{"model": "masked image model", "image_size": 32, "stem": "deep", "optimizer": "muon", "lr": 0.0016, "lr_schedule": "linear"}
Rows from block 10, named by matrix and row number. Rows with one number belong to one channel. Each number is 500 + 50 x the weight over its row's rms, rounded and kept within 0 to 999. All counts start at 0. Numbers have three digits each. After the name is the row's rms in percent of the matrix's.
# r30: branch 2 reduce pointwise conv (model.blocks.10.r3.0.weight, 96x384x1x1), inputs 64-127
# b30: branch 2 3x3 conv (model.blocks.10.b3.0.weight, 144x96x3x3, transposed), outputs 8-15, a 3x3 kernel for each
r30.69 106:476542558426487594611587434570653475415427459446479596467516558592553547517585595626521507491477409492498463531425444571543537534540583475516486394522606510500424572489529491448497552467449609
r30.70 094:518471552516527633480588399522516491521452503552503496459419597599522520535590581590558463507541453546598505462452482426558542513500487520562493457502496555529500571484488500537472551419484502
r30.71 095:505549511553426576451463455499453519466450492506445495434501507543453485467382438424608500541406463540512567505549548455463570608459554484488501547518438424512513488462496453559461448502512480
r30.72 103:472469552479436475593620443575500478555650524449544467433560443494541550552475464480508563453556501542491397493434507549453439513496474484587518505403525479431495449429621420455517531551524469
r30.73 094:621489589553542427573425565459668565470450577522417555538544453573441602407467451494550532485474495442438407561424503529358415422499469462622511499529513555408489513555488537479480463480580467
r30.74 105:430559505467510547420532522551487478562439465660527437488490499551465456553483366517490421527469410490498576497476498608590487444522550561495510471454631544584538450434558550419424535523556436
r30.75 102:503461523427495620603549487537576512549497592582510579511528480604523519541560508584486423566460529569500451579478449482510537498456525478441498437403404471574553576585450534566465469478532561
r30.76 093:476453524531475582488550551472575562523447452674576501497478505588462546543450547545457489511465432531437462463478471500541424583441548500452482489453591556440482500504465553525474419533403525
r30.77 102:483515498549544570514478458580494612499439482667449589552583541522500503456580531670567542508523427476513487470398531570550519611443465535459537515513596447471440491521512427507497488439601582
r30.78 105:465491519532474481487529593510445563439473535486499510500441491505556453534476492448505463458548585525523463527427542553544526521510420458449518416572439391535492466441567478436470559451569504
r30.79 101:510572520566528480523506501676554510508525580536501543466572538527426495540532513601521510529528497456462416495535514486523485529525466454520443540492499501431487514451550471523457478300375586
r30.80 096:550609470471484524497473415536609511491424495500506438472483556478544566459481421523566465460409488434466512515523454474490502393407492475451548553497452492501479488461536447516524522416569470
r30.81 106:511472552433498371492557512450580491525516487563491469433491473531472401473405552546609465421485592510486475538544523578577455408475488484460512469530359510464541548441544399490482466432531435
r30.82 104:582564558579469501564627522606520510541522396515518507409515505472467510517408469475512491477585476439501494514392474461437507530533569444476586465493478483434540553529563407540469474526654639
r30.83 097:513493538430471517465592561489406554489623477547478589527421434457494430493398603482429537524463524404458420433472429472538436514431492410415484451445514481528486477436527426509462577418542616
r30.84 096:484534489436609507531508454509476497515450519541500456550524551510501485517594543613441523590623533454614466564534455557493468532569469480595612477493481458567583514519395556516510517546526403
r30.85 103:619449561387496613456564519436606511496438448619477547492433537561486543569521513666494512492440521558544565558437496433530472479464484522507480454530498516519575509444508486537489479458541528
r30.86 102:493537515570432447530536539570449492437507517528478467488457549534550492498522521496496508539465479475477487504495468476597492462519542483636545534502411429468437564562444495505592543564481454
r30.87 097:537507486437546479511578506532499506449445527462527497548520514467476488532580516530458486458452534452527464485449505525498546527461557495432490467501424495619509476434581494544470479522528515
r30.88 095:482518442517604565540441487452483469472428464516452488485513496399471517540470589552592461634486498524502563615484593613407471594514552554538495559498394442632541463525475489477478443330513422
b30.69 089:461507560444550488507506534528443578441518460453459479444520558580520502464585525492469515497528557513494442418419375475495516535464542537542571597441592474488625455538448539494450554530477545545409458452600519538508
b30.70 085:511483580543538455605514520520502511524496525544534464507503555571449528495532487454422474591641497520452521517490555487565479480511415583451452622512484545499492500452548532477426484462539481547555524497479474462444
b30.71 094:425422492442566582513484510504540559578513425545543416511555606535503461447503512481525483541506463524463469440473505472606527410461475548501519580444505562562514489436468497437414551502461598496417408446574541490591
b30.72 106:586499500590509514587536489491537569526432575531456528542595608494467640544527566501506534455598557499634457395523482500609600495454522503482482535472507516448482492582482408479505506439510424402458446419428515493590
b30.73 091:557524599541502560529529602625502471522443464442519468553537569565409534504546435559469472524526482469468481478469491483476438555421479542532504571507472420508469478518468444525536475465563625544454519498517467555506
b30.74 125:464451465413552418482501463498493535516532500525466642504513489545488472554583557503425525408505468441484528468454484466494445535421407413492492502498588469478530484515554502594505539539527460508446494458396479559472
b30.75 116:449518518547559469509464588540534482557473486491530443473568504587375503480612550454441619391518582454475485492489444412562469518464422555458550500452506608455568536491473576475461454502519518552543501545512575510570
b30.76 109:502514521458647481532474528415460465560478500539491548551530531462425491505657530455493511489575453586507435543472499450447441498430531501530582553522529577516506523447588559517556484516567454435509513464501504525494
b30.77 106:499545543450565499431468512473518474495490473462445455504514431548457465501549538442432509505488495469400482479513470487453417525457486539441487484371581511531635534510477575538491567516548405503433588510438567525414
b30.78 097:443477530475438510427516529459502529453480434491522551476526537497433558495466576637513477549451542504461471472403585457478449457554523523557557488507444497553557559432571465455541517597584592571388526535429512544549
b30.79 090:424468509605600600632488477511415515504492550520571511570524526568502493459502469441427457512480466566497446525570488515446532516490509510451452513407534548553563490528473501527443525462553457451529547492445491518428
b30.80 093:503536572503539494467495502469483446468452534490416489565533487565481530587461445425447528476453513516438440467564471450416447562534571436459442427454520416369415517506525450490427501548555425519575549589552590478395
b30.81 087:408484488452505599513461485466464416474408486525476482493511589625558492409463559400471423476512507478463479475503530508525425559539532481409496486516495537480461486539507583542396606573474461529556460498513442426442
b30.82 107:553421447575546536523569464584509624576489520609599534507481561562419491597563565446499544486495545540546554572526510606600537502443466496485559546440576481474501504557516423471451592420537493604527441483490552470497
b30.83 108:471460563437446506474488466469499496484550553540586524510581516556457538604488453489437534446471520530507500530593386575561559508486577490504363486420411485466449530587515616426595474666598440496508443521434578480496
b30.84 097:513612514526518556498489541505481444482468482464524536528525505436461521450540509581597505556512572573439559481447464567542500543508516507481500505516531544510487476445517485450460489511497347432471475440468511599527
b30.85 111:536417480466575491562446526539537579510495526512515512482460461511390587491521516519530591429560504432529415519546583472495506451444395432463590496436535452496594551455510573522461508478531506586549531486425534498530
b30.86 097:488533465536507514568499507500487461467482477493521553500580521450482449521524500514518435551492478502494447494515510494577548480512502485479558586573488498472460555520478462439455509587583584505469451418485511485514
b30.87 091:567558519523540520603581598585529519557477409537505412463486401551526491491502597542524514494773607553526511556526457561531441562460495485546475495596490510467426406478481502561542501501580508520445519483495543559449
b30.88 095:486579583459490521424474568518452443554447393548499487485529560498514532470540527515596482510478548501527505458388409460524459616497506561506508481496543483525562487513463518519497563586535437569458488534503489578563