python train.py --arch="inception" --model="masked image model" --dataset="regions of photos with short descriptions (Visual Genome)" --train_examples=203450 --image_size=32 --crop_scale_min=1 --horizontal_flip=true --translate=0.06 --method="simmim" --mask_ratio=0.75 --loss="l1" --norm="batchnorm" --hidden_act="relu6" --depths=[3, 4, 6, 3] --kernel_size=3 --stem="deep" --widths=[128, 224, 384, 672] --init="trunc_normal_002" --optimizer="muon" --muon_scale="match_rms_adamw" --learning_rate=0.0016 --momentum=0.95 --nesterov=true --orthogonalizer="newton_schulz_5" --adamw_lr_other_params=0.0024 --cautious_weight_decay=true --max_steps=2600 --batch_size=64 --epochs=0.8 --lr_schedule="linear" --final_lr_fraction=0 --warmup_steps=50 --weight_decay=0.1 --adamw_weight_decay_other_params=0
Rows from block 13 of a small masked image model, named by matrix and row number. Rows with one number belong to one channel. Each number is 500 + 25 x the weight over its row's rms, rounded and kept within 0 to 999. All counts start at 0. Numbers have three digits each.
After each channel's rows are labels from the 100 images, of 14976, where the channel reaches its highest value: "top examples" is what is common among them. Only what is clearly more common there than usual is listed. The data: regions of photos with short descriptions (Visual Genome).
# r30: branch 2 reduce pointwise conv (model.blocks.13.r3.0.weight, 168x384x1x1), inputs 0-191
# b30: branch 2 3x3 conv (model.blocks.13.b3.0.weight, 252x168x3x3, transposed, each kernel summed), outputs 0-125

r30.167:472510518499495503494487489505483509475463543508488459481488493508476488517483442467476458500500514495523497473547517488460476502524490514503485517453494459527535503481489516477427527447466516486486492504496533506463480481528510504554526521496505474541475536466457532538502484499514518499513545518493513511506502502504561513484563548511492527474477488537525523506485492444499521505506486480505489455532497530501503519462455456537492477529456509482498527519462486497470488454511491527521486492505500484519485533507501497495484492537583513538507500485494530524524524483544497536
b30.167:592534530481505486519484495496493465538476500497515521481444507483496500482449493478494504511506551514502494521521524472541457449513487459528505484511495492481500474533524513512456520518504492513510538546517503541464490486507509518479479496517506546474468515533524513511481485537528502451507465512487484479522465531484479510544508517516513520507495529491470531533505490539501507
top examples: text has "white"; text has "sky"

r30.87:575511512540527481494524530459532463445513492532488506476497470490503454484463482472531533471506465543525530524479511505539502498493468555506476488538522475439491504496504518525468493492498471506484495493511467462488538530515519503500474495530498479514489490469552511481501548514466486530476466500496506492472465494492512496531472449462525483476516484504474471477526468503495507507560502524494465506470511540517507512516525478466474531424455479488549487514463483504484485479483455456558502466505517482547496535508523460490478490498495509521482449473506497517483535515456540492
b30.87:509527480511506487506515514475516535481510476515506460530453522461512532502490457513491448489552478478485492543501479510531536532481491523501473477495482504511497535479482502518528500546471503498494545498461505492501507547460477492536492522509487488541493504498455499452479501476467492482515471462488532482508502494492493525524474437512501468527509511474471489475526488515516467
top examples: text has "white"

r30.139:478499474474525457495515505477502492526461515544517494544520523445548515513473511554507483484478475472582534487544534538523464479513496535485474504479518506494445480501489476522496464515474496498493518489506530480528526522540504518513494484492474473484502495510545443509530514489432465498547522472534480520512491516461467494508470525484528485502515504468506508511508469490486514502432554520468488497499491491503493465536526534510505504508477486462535499572459514478496499474508539466510554494536466490535478480523525549506512481482485468524469471466560516566460523513528513487
b30.139:530496504525521501535485473497485499497522470556496500494482483473490507549466478502519492514525513476480476470480519513552510514497501505520538505448506529546519519542474478510503474509488468528510536502502491501502526514478485560537483486541524466484487521484523495517520502518457551503507550505539482553525502528512488531496525451526520522470522521529523476527473458493488506
top examples: text has "white"

r30.162:522563546482497521509499562472488509471474499500472517490493539482499518496518501535593492497489541572507505503535484510462471465507483490509503515548473554525495500502464526473458562487500519534493542493462507521478519478480530478523510459436478477597488467532502521493498482484516495491503456476556513570501467524505438513552473515508511535509499517493494493489521510513545466479514457536466471485543510554520446520502471492460470542483531503533511502552514486498518456503501534491505500519523493523507482471470496500510482520519507496531521501462500541497473505525519484548
b30.162:504537501529492525510504549543521477493494509560502524465506539493495504450473467550491467496503487529491472478495516470503465488514523495468525501499509499495515501487485489520458477497520496499491542532514484496513465516451486495486481543508467494504491457499466505532507485498520454535523493521509506512483519488535484509503493471525443503531501485479475485520455461453520487
top examples: text has "sky"; text has "white"; text has "blue"

r30.35:533499520494515507443479471525513491491496493503470504563514501510452552500486511486510519532487493465500454492523461475481533472518504444493484492470528474524504469465501575503491590502462529517497528528459517490483511474490509517508447510455562528481544500490497545517534466505497461469514473513491463462506496513467506501481495481536546483465481537474510539459477455487533437474517503479492478537496531486527475527522485500498520532482494499508451496531500519507518527471513479491493483493503513508486492467479500468510465481493453495553486504538491460466491509549517485471
b30.35:504539493533519491474457479491503444540451501500464514490538533530485500505497482516477492543512503463505521488513521504515455488472491487519527522454505533455532486504493469508511474494497502509485523509522513491480508488504498488488514515539496483442498499510505499489527506563519499519474531569470511495490507569476499449533506483517520514493499464508481474537504478467519474
top examples: text has "white"

r30.8:515478488545514504492471458509470513480493494523490486464514524491510523486515537481531501528472510476466462471462478497480519473496517515477493518483461541540520452500512494521526477473490483484490480488479494511505512456474495493469488539498529566502526519546466491557488458554517483486445476532486487477531487486480509476470462531475535504463500458534559500487497508511485466558528505448516477520507492471542493430481548476445455536506466497459489514485475503472528478475555498511466534509514470447451497532470488511500458535469492470521477498490485525485490434499470491512
b30.8:520503506535526522558473487507469471486431485562466496458510440509489434525450488507492497481462519496541474473479525440454466506445475497463528507503484498518561503501453474501488487482491516498472535502520515496473507483499469524453508465515482526496475481470487486472535501549493539493498496491478492521462493490523501454462493510490507525477483450474504488492528468515510534
top examples: text has "white"

r30.98:508540530464474501507460522476497502518496483471513494506456475481529538472528544485552491506488532500492485530504473520523520417493494448498516503484515550513452498478486497520524486518511513503503516507495533500518473583528510502502478481490543514514510507489457474522487494517509507522523490499521506479508479486506448512453473518544499509490531501483478474512477536486493476501462488452524483495554450542481543511526488495516522535479515431495479521513461499554534473513478538540466454491495500521492528499492499454484492535502507493479538544463532502515499505565509529483
b30.98:510494518441548518522497511534472487552504495488497514533498495490517524464505504516478490513482501500492544535479520484511474476478534475499558471516483498516505479483462518553470514528459512530457458537524493478479467469478509559462496519526532517478486477521500486505532453513506513522483493502471460485512484507501482522520508507512504539487490507532517514476491479504484541
top examples: text has "sky"

r30.13:524482435554507496491492516535458495502479509473490512477482471507499478500513498497518496496535476490474511473492496447502465519479543489549528472511507526470494518481547501482471466508482483496498449524562508518519471440557512470496495470444513459495545507490478518521475541469518486488542472497499502501510489499501479523507468518525483477504479509516510518526539464539511502466446493549504491492449543490503518470492544472539519479509483493465509522472493497486493485500513528467516497474472478530540485541491461525503482542532557490507519506493502478499521482535559512521
b30.13:524498494464507488495540506515465465504535527514531503514500553532526469479504466484548522471538472521539494520513471499487518526494473491515542456495524485473494496501480514502513517459520576486515518501521484484495503484499473518463502505533503490517519525528506487479521515453494483511513491432504492494490423523534529507514529468535531511533528537513520477504512488521538478
top examples: text has "white"

r30.26:529423508477517508521545556479486502489476504495466499437493526490498539491542505503519514496494487514490521514498485497466463458505492533481505494525484497480483500527476501471499587516451475520511471512455473490425463466500470516471484451500430529518470518495568533455509465518517438506513515479516516514463522508532472481482550531499501518460487495513479494488499501445502568503457472513485490486482495488531501464550509478513553535477474477520501506517481520519534472484459498520503475516512475519461530481510475480476485491521551487487507483539527559518467510456525490547
b30.26:577527470480500503463489490456521481508481512494492495478462461532495482505522495477502466505508514496509483532491494441488575513423504499476488498498477493536493481459508483513524501507510469497511512545474487515460480498474531514474510475494497509508478507497531470481512519483503487530450469505520512474535498484510511490479459472496463468518488494502479438517541511539443488
top examples: text has "white"

r30.5:522496540482493514466482501565500484494504499538574475481519509528501483509514494515515503462473473501545536507506524503500496503459467551501515527452511508545522477522479476523529504508516510439504472461478526489436527550507525510517467492518479497501567506505493528478488543482509481513504513492512511484491501486453489477529544488409546496501514526471478474495512538504479505514486522496486478438546499522508485464479461480487495506495479500477553484486510488501488472493513503508487476478574516472485493477497508511568553504465538509517544499551499512503510502525536476523
b30.5:488496501507467496518465454513526527499518506476480469454519551465511493513508491481493484492541453496475488517496480509485486545507492479483505502474467515478493522457480496477491481488476477465493480561478495510494498507470511516530481493502455486538503528477453517496505496479485515487507532499477536521495453477478486502485497451454519528505509526490492537526489466474486490
top examples: text has "white"

r30.18:518529501500517464490492472532507519488513525502526495521478524455547517473493489476484491513502496534497489493549511492492547525461523460531526445497498442531484482495483550457530505477468497500521512487549507550432535517565552517487507526506491510557470474471475489533498537507507505510491566522506503517500526490558459540458476518477465516485516527522499433493520530541473501488464461466481517529453543467525501512512522531474473463484460453495528488504508495486526512507496506500489505511486490505456512477515453505486476536512556485473478460490500505506538478471513542488
b30.18:508518494499507449513503500569458488525522563528498535469501496512456509494524489503481519524493478489487489517533515491506470477493476461474513486492524510560522487499460463486476480482499472528541516548501519505513481504504521509481542500495527510506478482510495466471523435533549502510496505514467515504490439527509555512474455518460501483522449513492504487493458485520524529
top examples: text has "white"

r30.86:481522490484523465484519464547506493480486482424507531490507510479462465521466497480515507520520504486476473452522508472516504482488522488508541470527528454459528508498508470523494497504508471537489490451532524497514447485481557518473538517471532533556501547493481485491510493493518516493463554514487512429510504488531512553473492503512516475509506533489484493500474490501492484506471468467451463503545490520466486498510506489491496553478470519512507490509486535502471529515479461527484513508479536526486466501515503497493516529493483480513525512506502450488463471566523522519
b30.86:503549484491530495504467548545454473499504539518543525482536480491520519505497532497510501467493582518518496529508494479493513465520524502483496493514530462490528493487486484481494475499547524490502490512528533509526495485474482515473455485515531505517511507538484524513512477548561536453469528507519490459491476510528516523473504535522508556522482476488502465516489461472534529
top examples: text has "sky"

r30.106:459480503493487486504522485459501517506530500487441528528482518431528471511485531501515528490506474450497483480487519527507531479493510498521483552550488515531502533489427503475497491542507494508515469521531484515486493479532568489538497553489485517508556515493500485491480501492485480512523483495484452504526513513525507506495499590519477484511430480511507473488516501464464508496532520479505513512475503491542539488492493453484502478510538520502508496493452526491472565532474514499528524476481510486524502472532534521504505476522494483477556537502506485486506435540464506527
b30.106:507526521504502478472486493509535502496468539514488530474531505486472505533485532518545488504534494453512460480491530511507490477552465490554489475522541502504527524526503455513523497543516507470523559466519508479512519492498495525483516500513493490479498505557489492533498501491493535452474542463525496473499507528500552457488525474530534520520498491525484471492532488509511498
top examples: text has "white"

r30.49:490483460473509491483499507496516480466533456527505492516482510497504515545502458470505533493473457500477518469515510463545507484469497525506507487443475486483508466507491517455526486552531532526487525489471529476520512554530541467458489486536498530490516452487510485507431421506487506467513476547550481502513534502504512518548492548468493526523511510443488512481559495473486533495543499492424531503458511557495505476463495486469475522508486465486531540518440469517467472490455510544447505481536480479530516499521508520474505450540562518527516511474498521531503503501577549479
b30.49:521484477471491520554457495475515524505442536464511544462503501474506501478517506480467485491528498517514540538471512506534531497493485485547548483504497471513495498488480511519459472480464498526565521524480494516465476509524483506492503513519505525458508494557519485507515478544496540451545511482515456496499491529472496577498493524487539519544526564471502480505516495541502506
top examples: text has "white"

r30.164:536491484500534501503463532517508500483474500511503531477496539531529532460449497488433517490503502501511489471447482502484488525501477491520512523473459467516505484485504548503526459516516497450518511479467486532526518474518500505545534533497516521501516504526550524496547518495482498500524509509463492523476533499454506518570512511498487527575562477540478504545525477511525464454437493494509559501501495504486472486492529552480511474491502529510509517472502488515520476488545527504488481558501498522512467476459530507497539535530551467526490545503469518514491511538484494486
b30.164:533472524484476488489470515496507508454471497509491500535516503467472463495512480493514495469542471479470463504550465509441517484483452481515459564536503483540510518536506491463490495475499449460492498505525510506498482526464498486492519510490471494531463492473478464493461459501511517458497510498484508498466489514488532510426494542475481459473496508473490526499490448486480495
top examples: text has "white"

r30.94:481546507472515551500485485507480518488473468456506508534469524518458457520534531524448472536472493519530522494493487493528526487481501479495512488566527506466432515525455493556464497491472506564500490504470502451512538497466485505468496504438491494462462514485502503499521484471477465522500524485474507521474495483534463473543486481476502459503483479527474518532517514516504539531477509465476514496529511485509496479516539464550510496541498516446515524531477502524489522495494514498479467513503494471510530553528496494437507470510511464479467497499513491514505503491468462515
b30.94:501503481514502485532523493520481490524533489525516478487440528487510494525498500511524516478455523505472501495460491490518492502508563507495476492547534490513502520501471520489460504528503465517465505518523521551517477522502474537493488504486531524511528524482492501512480497500567513498534517557530509492520494464482510495470482504488499502468498472550485540452512548483469549
top examples: text has "white"