config.toml
arch = "inception"
crop_scale_min = 1
loss = "l1"
norm = "batchnorm"
stem = "deep"
muon_scale = "match_rms_adamw"
epochs = 0.8
weight_decay = 0.1
adamw_weight_decay_other_params = 0
Rows from block 4 of a small masked image model, named by matrix and row number. Rows with one number belong to one channel. Each number is 128 + 32 x the weight over its row's rms, rounded and kept within 0 to 255. All counts start at 0. Numbers have three digits each. After the name is the row's rms in percent of the matrix's.
After each channel's rows are labels from the 100 images, of 14976, where the channel reaches its highest value: "colour at peak" is the nearest of a few named colours to the mean colour under the peak. Only what is clearly more common there than usual is listed. The data: regions of photos with short descriptions (Visual Genome). In brackets: how many of the 100, against the usual share in percent.
# r30: branch 2 reduce pointwise conv (model.blocks.4.r3.0.weight, 56x224x1x1), inputs 0-111
# b30: branch 2 3x3 conv (model.blocks.4.b3.0.weight, 84x56x3x3, transposed, each kernel summed), outputs 0-83

r30.19 100:178120192163114104097182213114156160131144166110198115162111108145124110114134112164168129152141101175192169119113143132199169147123133224128164134155185143146128091191109100103172151128121033127162098151117160115115135158136158116104112114142177068075116132128168092128123127135103187124098095154100128138141148202142144150116191131116
b30.19 109:142172068175177137112135144100088132193147165088146112157114089101113123166133159131096115147081192096143124119105169163145110091058174100146132117123159123151130153126140161137171122166106138139041176125188130130114177140183167116106171161117189130131
colour at peak: green (59 vs 0.9)

r30.34 109:105080110102098111123170136156104158124114077163182223100100081148153101137152077098142096141152068146100116114106069138056128181179102144146140107120171133109129120097192158110088036096103128144118200093100121111115190188074115166150076108156128042141142128104123155104118164157090155131092069080184124166101176174143117116157172146146
b30.34 113:149071085125174089092157125119098139197102126049161101142123205123108120118189091103134112137162105160156117050149150117102128125146178114102090102079096101081120137108123126065106142144094168187086122131119084127127087092131165095151150133103109107139
colour at peak: grey (69 vs 32.6)

r30.17 104:115157089095133231122138086175105141115111114126107149173111088128159118153182114086145161111102191214150133109159176139085090126160112157134099160098123108243085153134172155102139100130151154133134152118144128055120177096122159156100124073145185118111055135143143122106143126128131142080162105151169143073106170133147129102074224091132
b30.17 118:127070124138068119121143087116049072124155097088134127164137103127117117125186127134094178165176175126118131124175130115084083124203116113155118064099119078133111090113128128081105149119138137122157135067099077138112151095143144100081178091177119175102
colour at peak: white (53 vs 6.5); pink (40 vs 10.2)

r30.23 101:135123073129172110107094114130150129113149135135096120128150148125144113125208144098075185114142178119171144124126254120139160124120157130106091126131162127196177096070085072082113106134129099158127093078184157189129088044105103155064077109144108130136144144107079078189092151147118092195101105139158131094067142138152087137127106098118
b30.23 096:121153116150113128127096078101089086106169124099090136157171129110084134120127155164125166126197177105105098120180125105128134093187133124128164093170191044156134072142112098127133147127141120120120115074102145133095190112081120129082192084145141169067
colour at peak: white (98 vs 6.5)

r30.29 106:163112172146085112164111137151159155147111216129172152105117124143138112125109023140087118140117188109180134110107133182161105021163131065175189126128118133136120183119049147111154199112143177132121119108097163114128083079128163110166094111136129200083156129125091136148119112149146131203172116156111121084105119103154150150113073163087
b30.29 093:138107089141194111100122133133105116174125180136076089202115111112103099134148107101108084166138167084144139137124098084143154098081090117078083123180117122115117096163128158146159128083109136154121119205070115156159084133172114112207115172154131114182
colour at peak: cyan (59 vs 1.1)

r30.9 109:114083221081105119149114130157172124160124141137129180154070067155181121150072113136225135114162095168118141144084146104100111096142196133087089123125082163149141132142173174122117088165154130162103141105146101146109177161094086108140165171074153151155169116134159133139151146153106108087122153167152132099126150111130044140079127127121
b30.9 093:176105128084084102145109088067143097154173151074166121133202131162161078105089109117158102090190091141086098132187163101129150153121203152128138153120123121108107124107093102143124155123136126121097104130143065099113109117081165069094155137137172107072
colour at peak: black (61 vs 14.2)

r30.18 097:086099123110094112136185106137086120119177108157135129126151155162122111089111126131178128104086134110124189131153102124126058096124146156113119111175154124141152110111100125116138190202163110161150117155127151134139129118167133123132166118107190096124145160092167167109089212123186070169123182118161100143112152147128116130137128099142
b30.18 102:145103188116078162173102125100149106102170083084125143092152151147129122100100092146107089140083104160110104107095127071126162107076172183177139166135100136146173160107058161127087079152090090107113136158156129113090080080091163087118148164121154158163
colour at peak: grey (66 vs 32.6)

r30.10 103:156113167129149076188084154083179111085205125084069110076075058098177114123078087154073129113125149103115087114102141126189048068087155091080097080106082144078059126108147100136074176115146051135125157081130139149113105177128110117124110087078144094121161103181111155128130149130092120115174109170157125078106149094104111113067149208096
b30.10 132:229141122107139112120148179101097086155104139072120124102117123079112136123114116181157146111151093081110086110079115148149135159156124113110121102139114169087127077154097110128109146121144123181148105113141100103177043168179200106099147113129163065085
colour at peak: black (83 vs 14.2)

r30.32 093:110194130156100188098152162050105060076071098123223140164153114151138238118134147179207039113100110199126168109149088208131106155085125143148128107128191111150126081164125149111100074131144116156110151144164122080106079121168134165089095154091110095179123141133146123154150070125146055149094163173176093135105117136075087089173137137101
b30.32 111:083076137125103113093162172092115116121099154151163113079096097112094116186104123161141114122167146102132109083143111162093071087175132167129093106135109089081129158104174135145095100086136154094121135035107135115198119074111189123130155094069128111102
colour at peak: white (38 vs 6.5)

r30.52 103:066081155165172140109119101115119147145136085135063137166151099138119109166157193136113090144118135119167175143125116113066131085136099108128072126058110131155138121114098138098135112133112184110094101072158112143107076255085083160104134145118150170126084129123125117108176120110137126144241130147099179161116143108141207132125096166138
b30.52 088:168118105109148149123102117158138166080109138113112140119031109132123142109167136117078153146127140164097070136142059086115057118212095112137191119099125162165064140117127103128111079145184146129095209120137128154119077131114144118099113110159093130135
colour at peak: pink (31 vs 10.2)

r30.6 100:133099078065140112054123148156178124117222143101086163156129134105176082229156133108153149103124085111114110101075102123149106083152063113139115105125110125104124186139139094090149142131126105127114126128065097127100080131117179073085111100128136178095143169111165084125250116111087112192189168095124083120103147110099136162110178133131
b30.6 094:130112159069106134137104160123114127125101186067076138092071097137080109109107123202124136083109078145139050099164124107165068091105173107116113108137109122106123045101099133094150085173126137073085119127169097128143107174151150104110102145133131105153
colour at peak: black (43 vs 14.2)

r30.51 100:185130170109165151136142125119102192101169092085120098072150181128078080127185113056113154138107085189105118100183133179118078178098085178107214111090140175176161102088116047059143171105174088134166086127127109126161137122169162101123119184156157125159094130156176099078106064127131059125111141085152164112079110103136214144162124134150
b30.51 106:101158060126120120112135098146103112145129155132151122173127125118124161082157133141157222089116148112131132137135122158074091103118095134069147143073123121116109137140132113153095082053189196064080078086124137190182166103111148141154140101094109126102
colour at peak: white (49 vs 6.5); pink (48 vs 10.2)

r30.54 097:150198134119149120067190173144059071115078141130122148139129068141085201140118107182187060067090103159139136101143095131206146155173091169183188151244155178117098141096114146081120179128109137164145159116183109145063149132119125118099164122121152113144168172096153125119205106100152124111090138126089168115108150124136157128201140122096
b30.54 114:125139125108110102111155104088125100194123185137140115161142055107123065172131069167144158176102154088150097121132104132099121111117144098125091141150074130101172151154130156109164095118119127051104073155090117183161143068117139089181183160102086128122
colour at peak: green (28 vs 0.9)

r30.42 100:128131085099180128097162097095136150131149106125110195082192142142037107152153115133101091159125073120146121148062094128060126136159140057126148095158144073124183084157105123155134140122130140086149079127062132091145096144126107101110131141083168080099161107127112150119146118102117109115208125121121101156112146107143163096093092087133
b30.42 076:081105090106127133137113090130163179099122072054152111144177144145079111086114158142080137197164092125146129161121144071109111147085154148108168118063111126114125147113145081164071114132150179125150106206132069152164104108078095128132141136108087120154
colour at peak: white (50 vs 6.5); pink (44 vs 10.2)

r30.38 108:120162080156132136125142099135117150091109087137138117072148161114139159101108125122112134128126089107142098145136108155170074134166089050192255150180092076055093112147089118144142105130179156212108177113146137157114088151144097080153116131078082149110128129123133109110088115136129126144132161198129097121079193102148130117105138103146
b30.38 095:108153104133148114110125124072143101160138145140110129186126146056114130163187100092149127129146142135129100086112100118063102160103137164100122169176100174152084136105147205185113098068137151157166100151068128188075109081125175118159121125136082098107
colour at peak: pink (29 vs 10.2)

r30.35 095:082088111147166139088108112129109136170056119087130031088110128141160107176108065102128122071187042101119135145093102095112178093133096126113088096033092084153223067148105089134076121149130105138104206154105098127128132139132101101123118134113148092108134138170123136093113146143066138112112113133112148110151108144196156150137108172132
b30.35 098:149092131127110141130100091161182191114131092088138136118150105121148152105131176101083115158122126123088149132161088064132150129110130176140153180054093171213056167135109095155057146116179164143144113131127155153132120119122115086079138151171081134156
colour at peak: black (39 vs 14.2)

r30.27 095:195166163140097058095096099114123164109116158124186111124213184135085098075145095092220142096107147077111126111149144199114156117152126138165138083110113093146196111074190110105185121099130137067158140103191148091140130149081167165095128141079151151133119143075111119120114133121124134102136125112146118083096145093159129127028184147125
b30.27 116:097088071122130148061132116165140188141101142139125086127175078060124141082141149119113160147151151074187121112165162126118092106115089081070117131082090129147135151106139111133083122092155152069145096131130100147132180045146149096089116114097100095164
colour at peak: white (58 vs 6.5)

r30.21 098:142174042127175184112118086138124160107145131129222109107095137124084148081120112124113100117111165148133165124120116174129118112134118149099100138162114140126133103107170135132193104120088092145147129134100067127063144178159107100226148114141123109153190095138142171108109172131152064172139132162119134162115153151098136185182118114125
b30.21 096:127168095169113080131110118106157070098073147130095122163091158093078128167134113164119134127149144183117094158163061123108081160176077112111160090143133105125154109156133148166136146092164173107122090055129123109120110085123173074172152056107156133089
colour at peak: white (57 vs 6.5)

r30.47 096:100111101110115113114098131146075111176174119118144104119054168099162086102075093118118178120150158168104107135107066121140143109116123126081105118108136083114163096131077128071198160166097048068140123120159186111134110119154157178144152145105096122135097159119102149105116166094155178103105090113173081102134120130140125088099136118135
b30.47 078:116067122152054168122106102133192135099162139111108140112169157127141172092140172149103152149100128146126159136110127099076145138046162108173164183081174168116095126106158104138047103155153097082130128136166168128173124128106101086087109116147127079158
colour at peak: black (57 vs 14.2)